A small contrastive image-text model, trained from scratch.
Training: 8300 steps, batches of 256.
Rows from block 2 of the image encoder of a small contrastive image-text model, named by matrix and row number. Rows with one number belong to one neuron. Each number is 128 + 24 x the weight over its row's rms, rounded and kept within 0 to 255. All counts start at 0. After the name is the row's rms in percent of the matrix's.
After each neuron's rows are labels from the 100 images, of 14848, where the neuron reaches its highest value: "top examples" is what is common among them; "patch colour" is the nearest of a few named colours to the mean colour under the peak. Only what is clearly more common there than usual is listed. The data: photos with spoken descriptions (Open Images, Localized Narratives).
# fc1: MLP up (encoder.blocks.2.mlp.fc1.weight, 1280x320), inputs 240-319
# fc2: MLP down (encoder.blocks.2.mlp.fc2.weight, 320x1280, transposed), outputs 240-319

fc1.336 108 [113  88 123 145 140 144 130 129 145 169 128 118 114 138 114 110 132 146 114 141 159  88 137 160  91 129 150 131  99 138 134 135 141 115 152 142 128 112 131 142 139 127 119 135 116 120 139 103 123 139 113 102 154 137 116 135 147 144  89 141 168 161 123  95 129 131 159 130  92 129 173 103 122 134 124 112 140 121 118  94]
fc2.336 117 [107  99 146 113 139 128 107 163 164 102 146 126 100 124 112 116 130 121 100 102 102  80 143 152 146 117 131 122 134  83 108 101 115 151 138 104 108 115 135 153 137 118 128 126  86 119  60 158  88 116 124 146 114 112  97 129 136 115 102 125 118 104 117 154 134 116  86 160  86 131 139 159 161 181 117 164 151 121 117  90]
top examples: text has "wall"; text has "table"
patch colour: black

fc1.9 095 [ 93 118 109 115  99 127 156  98 126 141 112 133 141 142 142 151 187 114 130 120 121 128 147 135 139 108 120  78 156 119 112 155 113 123 157 119 115 144 139 147  89 132 129  94 174 145 118 156 174 107 122 102 121 118 148 143 170 152 163 161 144  94 138 154 174 111 128 173 101 129 150 135 151 151 153 124 145 119 146 111]
fc2.9 100 [137 147 123 101 106 120 114 114 108 155 121 172 113 125 159 102  82 107 115  83 158 103 145 111 108 157 143 118 117 127 110 153 122 120 108 121 125 152 133 129 109 128  93 144 154 141  89 105 131 102 131 155 151 113 152 149 138 115 111 123 142 139 101  99 152 190 146 108 154 115 153 118 114 120 110 124 127 118 125 185]
top examples: text has "sky"
patch colour: white

fc1.490 111 [ 90 153 107 119 110 117 112 140 131 131 131 121  83 145 122  89  83 129 148 164 131 102 158 120 141 150 173 145  97 116 103 139 157 122  99  94 128 146 129 106 134 142 139 111 124 148 133 121 139 179 158  90 148 120 131 114 134  76 181 130 141 153 123  96 129 137 194 116 125 206 110 161 145 127 115 124 155 141 124 182]
fc2.490 114 [154 105 133 132 112 126 103 139 183 148 150 158 121 114  77 132 177 136  98 172 113 153 108 153  91 140  91 143 149 116  56 168  88 128 137 151 100 109 145 115 119 127 115 147 131 128 132  97  79 134 142 130 143 136 117 110 144 119 145 169 120 114 122 160 142 129 132 151 123 153 141 132 128 157 131 154 117 154 100 134]
top examples: text has "color"; text has "red"
patch colour: red

fc1.632 073 [132 155 102  98  79 124 127 162 100  89 146 149 122 132 147 123 118 110 111 191 188 131 147 124 127 124 118 166 130 119 148 138 165 100 170 109 118 146 134  98 138 109 159 138 162 101 115 112  86 142 133 171 138 133 154  80 120 112 173 135 143 112 160 148 114 160 127 175  75 152 184 157 143 151 127 105 109 150 125 129]
fc2.632 082 [ 65 177  83  79 132 103 129 162 150  85 117  84 118 113 137 102 109 101 125 113 154  99 104 124 121 136 132  88 100 145 157  91 108 145 130 105 170 163 140 134 129 111 122 172 103 126 111 179 167  84 106 135 117 110 121 102 141 155  99 143 104 118 101  96 138 130  89 163 150 124 149 149 108 116 145 101 103 125 122 110]
top examples: text has "sky"; text has "buildings"; text has "clouds"
patch colour: grey

fc1.185 106 [178 143 144 133 141 114 121 124 123 126 166  88 179 125 121  96  74 162 123 162 129 119 136 111 152 124 132 121 125 158 131 149 154  98 137 145 125 124 175 119 163 144 105 120 113 140 172 117  88 138  98 113 147 117  91 165 134  97 154 134 138 126  96 129 127 145  93 115 162 160 115 101 102  93 132 159  97 142  88 168]
fc2.185 116 [115 110  90 118 104 132 100 133 144 129 141 102 111 123 136 140  83 149  91 107 113 172 165 151 109  81 116 139 151 100  90 182 153 118 109 140 125 118 151 130 133 149 128 104 155 154 104 157  99 157 133 129 130 128 136 132  78 105 127 164 170 132 120 127 120 156 158 126 132 122 133 159  80 155 139 131 170 138 163 175]
top examples: text has "color"; text has "red"
patch colour: brown

fc1.707 098 [151 124 173 117 156 120 138 128 133 136  98 162 163 145  92 118 147 150 115  88 133 149 138 154 135 113 136 161 110 128 154 156 124  81 167 152 168 103 171 140 143 155 139 179 143  88 166 113 133 130 123  88 128 149 123 132 132 122 129 127 157 135 159  97  85 106 138 119 120 112 111 111  87 124 107  95 124 138 122 139]
fc2.707 098 [122 129 101 127 122 113 129 195 162 108 146 141 133 135  94 152 147 123 124 130  85 139 161 146 153 155 149 130 114  58 124 129 103 116  97 105  94 128 131 107 142 172 116 150 143 132 145 113 120 135 169 136 135 144 142  93 112 175 148 167 117 113 113 123 174 111 171 136 166 101 136 126 120 163 113 114 183 118  92  84]
top examples: text has "trees"; text has "grass"
patch colour: brown

fc1.134 093 [140  67 109  90 113 109 104 140 130 106 155 106 140 149 141  92  94 164 108 106  93 154 144 120 101  94 147  99 138 108 109 143 161 123 171  79 156 123  95 110 132 118 160 167 125 101 175 140 133 155 144 129 115 145 133 166 132 112 127 165  88 153  89 149 126 123 121 160 147 108 132  81 101 102 139  92 132 124  92 151]
fc2.134 094 [127 142 114 130 130 142 134 134 135 109 151 143 143 123 127 121 143 122 156 184 147  75 135 147 143 127 103 107 117 113 134 104 112 132 110 115 123 102 147 114 160 135 151 103 102 143 106 149 169 142 109 163 169  73 133 100  61 134 113 141 180 118 151  82 106 148 159  89 142 151 154 168 118 138 125 110 178 122 147 113]
top examples: text has "wall"; text has "table"; text has "sitting"; text has "chairs"
patch colour: brown

fc1.605 107 [146 110 101 110 125 141 144  93 109 131 126 106 139 158 130  87 144 150 127 115 100 128 138 145 115 125 132 146 119 127 122 107 120  99 131 109 180 119 108 117 132 114 142 109 166 149 109  90  97 109 107 154 120 110 166 157 114 149 102 133 131  96 106 163 152  94 160 117 121 125  96 138 167 127 117 125 104 119 153 127]
fc2.605 110 [155 134  82 116 153 113 131 152 132 126 111 126 142 133 160 117 141 123 133 113 128 125 146 109 130 101 191 132 150 105 143 140 127 130  91 163 102 114  75 138 160 126 112 135 123 120 107  58  99 129 140  88 129 102 154 106 120  85 151 119 161 145 144 172 164  70  91 162  62 119 129  88 121 103  92 150 170 146 157 141]
top examples: text has "sky"; text has "trees"; text has "buildings"
patch colour: grey

fc1.744 080 [142  99 145 137 115 148 122 162 120 166 143 158 123 105 156 137 140 164 126 144 113 145 136 119 125 153 143 175 161 157 157 103 133 119 136 150 110 147 124  96 128 130 149 152 133 147 150 133  81  71  79 117 131 125 107 165 142  89  84 135 119 120  91 139 123 109 155 138 138 140 157 103 110 132 163 116 123 121 146 128]
fc2.744 082 [172 129  97  98 147 155 121 136 145 131 123 174 127 142 149 159 100 146 119 128 151 145 110 155 168 136 151 102 106  49 130 134 152 132 122 120 103 167 136 114 118 150 131 173 159 161  98  98 143 147  79 188 118 128 127 121 126 130 134  94 131 125 153 150  98 121  79  87  98 126  99 145 150 116  90 115 129 115 138 123]
top examples: text has "trees"; text has "plants"
patch colour: black

fc1.219 098 [120 130 155 115 176 136 129 128 109 109 102 118 114 177 136 160 131 132 127 147 123 121 141 117 150 131 155 128 133  89 133 129 176 166 120 154 127  87 198 135 118  80 112 116 155 179 128 139 148 122 138 147 123 112 105 149 125 132 182 123 134 122 100 140 136 132 145 154 133 118 126 157 109 127  94 112 147  98  79 156]
fc2.219 091 [127 111 106 130 126 131 106 152 135 110 136 105 148 125 102 161 141 120 115  93 143 157 155 151 176 127  92 143  85 109 151  94 130 130 108 152 125  97  92 175 126  76 129 142 148 154 111 106 185 116 152 141  95 172 145 123 128  92 120 155 126 157 117 112 146 106  73 125 114 128 171 152  92 128 110 110 112 133 164 113]
top examples: text has "trees"; text has "sky"; text has "road"; text has "buildings"
patch colour: grey

fc1.186 099 [132 117 136 101 143 180 144 125 146 121 153 131 119 103 118 124 101 136 128 177 155 128 148 103 145 118 132 140 100 135 157 143 130 133 109 104 142 155 184 158 120 118 120 139 115 140 120 127 120 138  86 105 117 133 101 124 117 106 151 103 158  89  81 162 103 175 129 139  99  77 146 115  87 120 137 171  89 103 100 161]
fc2.186 100 [156 112 140 117 146 139 166 123 121 129 126 150 148 104 154 124 127  86 138 149 157 145 113 120 163 104 192 107 101 148 125 120 161 139 137 136 132 146  81 132 177 109 128 135 126 113  80  42 148 118 132  85 140 109 152 124 145 134 122 113 161 139 149 102 149 111 121 104 113 139 120 142 143 143  72 126 111 116 143 145]
top examples: text has "trees"; text has "plants"
patch colour: grey

fc1.385 106 [133 126  94 120 138 121 119 104 103 160 143 125 181 135 150 127  90 136 109  75 119 127 127 155 101 115 126  84 125 131 120 105 133 128 113 163 139 104 139 119 160 178 102 166 161 125  64 111 153 148 103 147 140 132 142 127 146  98 144 140 106 148 130 129 106 109 161 120 175 130  99 119 121 118 139  86  87 152 144 138]
fc2.385 105 [103 144 131  78 101 112  76 150 103 162  98 139 143 141 150 129 156  96 152 173 130 150 177 128  78  97 129 137 148 128 135 114 153 150 135 121 131 137 129 119 129 125 128 152  95 118 130 139 129 118 148 150  84  75 124 137 120 113 114 120 162  93 117 129 169 164 151  92 113 136 124 169 152 139 104 132 118 134 134 109]
top examples: text has "trees"; text has "sky"; text has "grass"
patch colour: grey

fc1.441 089 [124 146  74 165 131  94 111 123 128 126 127 134 133  89 135 156 144 141  98 130 123  97 137 144 128 154 121 104  81 132 131 131 126 134 134 129 143 158 151 186 170 138 164 110 136 105 106 112 171 157 132 106 119 128 147 173 137 141 173 134 141 143  91 112 101 139 114 112 147 112 146 146 136 115 102 142 112 117 109 131]
fc2.441 085 [170 132 169 113 108 131 118 130 113 131 129 126 146 123 135 151  83 112 159 105 130 129  90 128 121  50 169 138 136 130 135  68 141 128 120  97 121 129 137 133 110 140 171  97 119 147 124 151 127  90 106  84 133 189 142 144 126 179  94 129 128 138 155 146 123 134 161 150 120 141 135 108 123 144 109 183 147  99 135 125]
top examples: text has "trees"; text has "sky"; text has "plants"
patch colour: brown

fc1.254 072 [121  93 145 124 100 106  97 127 111 137 103 150 121 110 139  74 133 163 140 143 118 126 108 147  84  81 128  89 161 126  98 176 117 124 132 134 103 162 146 114 122 160 124 129  97 156 129 129 126 128 102  99 142 110  74 149 122 173 106 147 116 115 124 100 118 111  90 156 130 124 119 129 205 129 170 148 139 149 125 147]
fc2.254 071 [158 126 115 103 138 155 168  81  89 127  59 104 102 139 123 204 129 106 129 113  92 131 129 123 106 163 140 169  98  83 173  78 136 114 158 143 124  75 110 125 126 160  93 108 163 114 134 140 119 156 132 184 128 135 112 141  94 129 119 131 148 112 113 158 100 148 152 134 105 131 129 128 107 162  74 103 124 135 108 113]
top examples: text has "wall"
patch colour: pink

fc1.553 090 [130 102 155 157  92 131 136  87 123 107 109  98 101 142 119 133 127 148 114 115 130 130 163 133 136 131 132 118 155 147 156  99 181 144 126 148 179 105 179 134 116 148 152 141 110 160 106 172 130 113 163 114 131 132 116 108 130 100 118 116 120 117 135 168  56 126 119 109 128 168  85  92 138 138  96 137 131 134 125 183]
fc2.553 092 [166 152 141 143 125 107 122 131 128 116 134  82 140 118 129 141 128 164 119 118 114 124 151 125 142 159 125  94 101 138 120 121 125 109 121 125 124 174 121 152 175 130 134 137  90 132 122 133 140 162  66 140 124 138 110 141 155 155 126 154 135 135 120 100 134 104 107 103  87 122 146  93 148  92 186 129 154 127 146 158]
top examples: text has "wall"
patch colour: brown

fc1.358 109 [141  98 132 139 102 123 128 113 108  81 121 114 137 163 123 125 129 123 102  92  84 151 127 112 135 118 143 146 157 106 147  94 131 131 123 107 133 103 125 166 130 113 108 117 146 168 146 126 141  83  93 127 103 107 181 156 147 118 102 110 104 131 117  76 125  90 161 140  82 132 146 154 108 141 157 165 103 133 135 133]
fc2.358 099 [120 132 140 112 133 107 143 176 136 168 131 119 145 129 157 115 131 156  95 129 140 106  89 153 112 118 155 147 145 154 137 136 148 120 122 119 176 122 111 179 154 160 179 107 113 103 154 160  83 145 118 132 179 115 112 121 111  71 169 141 139 125 114 148 123 133 113 126 130 154  81 103 153 115 100  84 161 162 105 133]
top examples: text has "sky"; text has "buildings"; text has "water"
patch colour: grey