config.toml
encoder_arch = "mlp_mixer"
encoder_norm = "rmsnorm"
encoder_mlp_ratio = 4
encoder_inner_norm = false
encoder_patch_size = [8, 8]
text_encoder_fused_qkv = true
text_encoder_bias = "all"
muon_scale = "match_rms_adamw"
weight_decay = 0.03
Rows from block 2 of the image encoder of a small contrastive image-text model, named by matrix and row number. Rows with one number belong to one neuron. Each number is 500 + 25 x the weight over its row's rms, rounded and kept within 0 to 999. All counts start at 0. Numbers have three digits each.
After each neuron's rows are labels from the 100 images, of 14848, where the neuron reaches its highest value: "top examples" is what is common among them. Only what is clearly more common there than usual is listed. The data: photos with spoken descriptions (Open Images, Localized Narratives).
# fc1: MLP up (encoder.blocks.2.mlp.fc1.weight, 1280x320), inputs 240-319
# fc2: MLP down (encoder.blocks.2.mlp.fc2.weight, 320x1280, transposed), outputs 240-319

fc1.509:494508453532492513459467435478535517488522471477495487497483467472509481524523478490517504504525518501510501492484471511532534539504498523494502519497501484547473531471504515487500514502523523512535487522450487540481508522514518474475476498
fc2.509:487514485508478516457518482514470461485514535520527488498516515543498545477531518547489482477524516502490495517500476471521472509507499450521497481482527526489496540466522505529504479464471490505470525492506502545513509525503501492514480511
top examples: text has "wearing"; text has "woman"

fc1.61:496507467455524479500501486483509500449518490504533440519501501559525499497502492510500489507504473483487504543481493458511525525512507540531488475505518488469523515531520468493524488506565493488466520563513488502463527512534546496517548535
fc2.61:518502517445510522480531502474500494460496496516497494554490516487454494570505526507479497527495516493477460502501514488458495515524540521511540492485484512564535512509457479507486515566501504526494496476533469502479492510486482479518493502
top examples: text has "text"

fc1.578:516492557479485534505520511498496518531545480535517488492522505495540506515525465465543497487521513514463477511503512526497509504517482549503501497517536441485468488491500444513526480485511487504539522490466485482486489471477503494492536515
fc2.578:468549513576489521500475478489493477497460491503459506467510505512514513513500468529506506503494496504565532443499544523502474491489473495539503478533494539497518514496521518526498507527486509485531505513493500497484498431529539513489493506
top examples: text has "wall"

fc1.279:521544531506499500484518518479486477495514514471500534516515464497526495546487480522497502512439498497506507534534529498513521487530511516535472458453518542509521529450528478528500508469484502494512506503499520473540481489523468464540553444
fc2.279:524505465513471518518496500510529496481527504495444518521524464490450452524489494514510525501502507492494501476471505492470446524500484434487448509517532493545486524503491542509483502511517472496469492471475531496431477483465505478494553505
top examples: text has "sky"; text has "trees"; text has "buildings"

fc1.492:520478449505535479484519482476486445505515484507499538499485481477476516535503458458493548513556523475537514495551478486485483498459508460494519543504499493493501509545502503450490458480487494500471431482514467527508476501516483515492499525
fc2.492:501477457482472511501501494437460441501487506497488532502567517504515478478456429526483455495517508507504494474479484502503424496517507505503495507484479503516518510486508540494505517498516443533490473500473524516527486477506482500459515499
top examples: text has "road"

fc1.669:542474471459490550491533503498476541491480513530487474503484506520544476461516527513482493506488500518504502491499502531518474513501470510531473496533523469497491555526552492486504540478498497515506497511485493521492487477521533521480468496
fc2.669:491540467538503535460522542500452480492480475502457506484536510459482506500518469545476489543523541550472513466506520517506508506490494482455460484520492465476505496495492545511473523467494500467483517514520490514502504497468495497482498509
top examples: text has "sky"; text has "buildings"

fc1.153:525503498498510530530451479489511491487532455521501506493489499475506489555526492527509511504563461484492510495516508514540462535514503459489493530527506499477486453484493510468504502486447615482518473470508469452490464498486456509503512480
fc2.153:480516519511489533508530502497499491483465520469466464527530487471538515557459541506502493493524484478521496496488501468472507477468487477541509476468512511481480478469516486509486489462528527517513500504527516541481485500487509506532517523
top examples: text has "building"

fc1.117:538466455509517500512504502465491449469520526534467530500480467532483467523508492480462481498495495501571517503509560478489490500506510475517497521522481474487491560543496487462525529497491490555495474455499483496512474539479517496485516514
fc2.117:505513451488467478495480492437493470463510515513474443502524552545502510467430480522478521492485570495503506485538496496480432476515455483499531479477479508484443493494549529496536474494525493516541507520487533499470518467498505489441498521
top examples: text has "road"

fc1.47:481529534554521560513477465502488488479531450501538520482474521495543538504494537489505542483474556471506496518505499502474493504498448520528491477505480495517476515529539503546463470512509509491540519502507510439510481474495511513517525483
fc2.47:522521513484550517520525510510498476510497510528523526535471511488476495479505470497491517484501562483543493428458505487503527527500517500492540499504493476496524474492473488473471518450527477493526473450493496478493522538515492547473493498
top examples: text has "wall"; text has "holding"; text has "man"

fc1.149:481523466443486489504514500463504516502500495493501509509497494577490476517487506507501501549513494546488497505507446446542527525491518465504464517486487464504494483491550469544517498473493502525507524462529502519477545528490484504515460528
fc2.149:477487490491483515533477457529493509552494534524484529523504478494453520484524528488508530502496477485487487512487504513498490512488444503484540526510465496509526511498495467472509490497480468505499496505512488508506545533513534525468492486
top examples: text has "wearing"; text has "woman"; text has "man"

fc1.537:485464461473492523485493452510467498495501527483509489458518482482466487511505475494461485480479468539494503469501527472468459516517492511492558503494518532526503525509526460433518519520513533478461501545574490487499508485477522499499512515
fc2.537:513472532479481482530483504492488467510494510493486486488496542483479535493536468508507493491489487510552482490481488445471487500526462482491507497531506532475482530506521464537499502499529463535527514477520483479485508501502514471475505463
top examples: text has "text"

fc1.681:488572546533524476528561498520529464484529536470523519475487529504518496540474488539488513485477486516495493500489479520505486521490479517525502479493544489517517478499466503529542515465514532529564535464554544513516516534451500480510501512
fc2.681:539485501480517462468478469499541503512512487520481504584497455511509497482445524481507496505524492509486518495467562466543536523504505527476495488513430542496504517500482522487525522534514522447481487552513501473518512505535506485521480489
top examples: text has "grass"; text has "plants"

fc1.163:480489483529482492510489518501456492517484470486505524514538470486475492505474505504471471498509512522510535510540526523520519472484509523507513489490522493512542509489536483491554440504477516466519500504473488517525473489520496529471522530
fc2.163:527527527530507516489517512465538527502476495500524473512495486517516536520503473467524514456492459436502500521489497472481449443507499494494532479503521500481492503483509485476489504496543515530494521487471497500525511518500519519485501489
top examples: text has "sky"

fc1.392:490464455488481477496454514524466526497471512490502550528460499462512507501476447506499483517487497517538481475461533453473531480484496525489505499482475510498521527498503522523464493499465502536538482558492485543501499498508471487476510526
fc2.392:479482506454506506478474520527516435526490555497490512497494466499478498547529513531484476494507512512505566515543466503484525472460532515542495483504497542563535496503507508444489492473532486496498491491524508498503537541526520542462521453
top examples: text has "trees"; text has "grass"

fc1.234:483480499540499442471504482524458499530488525506497520516523479517483478498500517516446471474507482517526509527516527449517511519540521500534540472518519451443489476527496467474503493511472496523541523507512461437466518464526521456512489483
fc2.234:462493477491507508528517511483503580526497440500523530469537478504538465507497500517488515475507494452517533510533507512500499517505504479499473487489515507570493499492490507483470438494505518502474487490484491514499528504470483505513524478
top examples: text has "building"

fc1.636:530478492462532433494516476520482496480494535486519545505509527528489521515507457456511542510483491512519492505526478480441556501463542522497514498480534494511483508533517536508502473487505487509483506528514491504542518486501524464488478501
fc2.636:477541503462481565475532498494522497489467508480482476488483511476479502489510522496486528466451476516484495528468516485525465480528537459495534439531507472486500536495459552489534475501498504478508505533543491514482524547498504526531489434
top examples: text has "text"

fc1.371:489541518483509483510496497494498477492499526548446536536476520495485521526524500483467490541494534507477533453494526501496444514434468520462532474497506511488533526497507511514467490529523509487438484529503487499497484480505515510514490483
fc2.371:529520521486501470490530482465496489517495534487491529588492515531506511504521473472505450523509514472510497487522517510515467526477548510519540489460507500542489496493515536530575486470489502538521473520485496515543483476497515476468491496
top examples: text has "grass"

fc1.475:511507485474466585512486518551477513518502491458487506478510465522459475529519474510506479494504527504535477506492510508476490527537462494502480499468507546455491528505467477526507519529488532513492502460440446524543481498493505517458493493
fc2.475:463485506522550507514478458524506507509481497500484508499534507543515557483524512528507431515500499467527509473527509493519536551546504493462460421509475504505498543510500509489506549498536493492473500517445509518492470525469532466510524537
top examples: text has "trees"

fc1.598:497450503499511482551497535483456500591454506532484498510512482499512493524531503499559443476470506504466470484476501508527502500516482487502512518541519524522496509509501490485479553487518508473542532549517515461502436473520473506511515509
fc2.598:460473499492507472502425473482550485486484475496505487469467490515503517469480505551522476510519480485487486467516484537500485560524493495472494451530516477496478481450550523532478539509513506489504484482504478512527539518490483522509518471
top examples: text has "sky"; text has "grass"

fc1.448:480520500513522463467512517482502504522452494473541516513474505466506509524541484528535485476514532522522476493530490492510500530507512482535505544455533522483471493524560474476464525480532495511506549511503514493504455462478529507459530488
fc2.448:492512499489531487521552505481498529485538478520477509512523485495528497471480528479501483538499509491527514507456514485510494534490521548461504503536472472498485492486453471511507492484490485456468483539534474490488488510514493488530549525
top examples: text has "sky"

fc1.106:539509495494493546501451509494478491518517525459512513466527511477493485504532500478498531477499509495522468496469505514523512521493545509532506481471508464473483492556532481507461493497490507491482506468507496506504510502489509529495525478
fc2.106:496509509464542462456495510549475471487507520498493507486518521509536515534472509497494512495493512538506496484476484476455542517500451497508526486521533504507469497441490498508507466489508512512495480472495514483503504534475450492515498497
top examples: text has "building"

fc1.281:461485512511440484460482505515490451514481493495539511480520544497484530476466532495549515525557505555471500500467511487525519485533486518528522533510487497502533510489481507493481488444510467497548476515509472488484505498487492515531583484
fc2.281:472511479554533466475495470482498508494467502511480505500480463506531551516489502514508482476448518473507466522511493499509514510519472502507475477486492465459490491551479481476480479526508509483512519493532560528548479558453503549504509518
top examples: text has "wearing"; text has "woman"

fc1.101:498497517507495497495516541509495521512505505486475525487542499468499530475509472477474520475485494530456496483495498492502505501482472512466486513452505475473489489451501496518526513495487518486485502506507538450499517487522498479569538522
fc2.101:491533474514466488551493515491506529502528471452490493513511525518526503525473490455535523487526485485481483506504513533547478513493516487482514502491472519469537520519506504476518549531502495505486465503488485488504531467540571502479504455
top examples: text has "woman"

fc1.726:477499519510475530501523506559487468487458517498494465494510546478441504478545466449548501508494523525512485463471505487466526492475543522501493526535494541525484537527471463491523509493547483438517502510502506544465517491486519479488463509
fc2.726:487467522476505511526500479496489520479491468507549536493485464479484545466511463471505513466493465493505519511461479516484565495533493514518486512533495491483507516470501485498499522459525510582518492502542478451457520512503487493503486497
top examples: text has "text"

fc1.467:479514470501502476578486541512520463510486503530498509474464500552486484496449503511541510495531505515513478501522466507490487522485504522483493464485560500475503495499512510498522558451475515497496518477545538519495545499493523519488459576
fc2.467:518484509509514519496471470495517569489503518481490505473479532513479496540512516548513475509492558482537514442499490477508509523477484518503501481531498457496461487526501506503531484501466456454474541465504519513469502577493480494500528483
top examples: text has "woman"

fc1.320:556532534477501493541519477467501469477479452482492516492462540503516539519486532503451507488480508526496523500466525511534511500526533529493529491539509469559518471480519494480475493506534478508441498503561464522502508445480487522490472500
fc2.320:498511514507462519528499485468505525537532510502472538499467540513481512530516521504508492526439449485525472542486475470445500508491533508445547483514490496455535497490512512498508522517522468484522519491542518508461519482522563471511483556
top examples: text has "text"

fc1.80:502473457521507481497497485518542537497510451505516442500480527484502567508454496529500468510492497520485462500546497500519507496497472501494469480564507523480500535506442509501546491482495492504496476509519491540536513509498524468579524527
fc2.80:530492552506536518525490478510487459540510500512519525473482470511519501537491473502542486486480481527571515509527456483490543475508510507512490491499468497513471436531488489512471501508423466505511525520529524491474494553511507493513488500
top examples: text has "woman"

fc1.246:526496478519487487492502496509529517488472503491484493533468516519485465504492516485553485498503486506521498560499517472457516498492485507521527497501506438527545479488520503519473501504511439468538525450508513488495508524488531514514469506
fc2.246:490548489485547493513497527480506465512489516497541513485567472515496515463501486557505542498527502502475498493520505520531495444497489506520540480467469505524531499470514512532517500514526485491502511494515519492518525462460484484498499524
top examples: text has "wearing"; text has "man"; text has "woman"

fc1.216:515479458469530493481512514479515494461557505486510518501463544485520473556500466507463510528458498503476523544472515538470492494471496484505557510527511521507485534498485476521504481458520496542462488510507500506483505480498426498521545548
fc2.216:523515494411535496511509457479470490486457500503503493487511537498470529503476478530510519522484486488510480479503521498472483446518483492494542518512488451520459482524548547465493491537475524458524514530558490447456510505518502478473466491
top examples: text has "text"

fc1.316:500545527554501458457480539506488470474465480483536516479532532463516492507516555492511473532493469523516539493477538512495507468478500508544510497467506517540514499503503506560457513460519500482505508424451469481467538470511524493490500547
fc2.316:506480545483511497490484511496531479514474493478463549529532525473493501518486541529475494475496498500507475471545500531502486489546524516506469517505497484535542485487519473517502500471471527463475491508453498495455498501511523484488482465
top examples: text has "building"; text has "windows"

fc1.182:487484498512509531484527531467481518513484484492523507510489506503486511512510524517514506468506459516517502476456477521546513466488511544484470511506528462482451526495482497507525504491465500545527503465560514505472481528540471483502494468
fc2.182:516560478513528517487516474503514485463505517486519453494509484517507500494472512485559510537527491469500461541521502472483454497531504496489521471505471487505503512515539455491504492489454494512467492484503542489490508524501509482530494527
top examples: text has "wearing"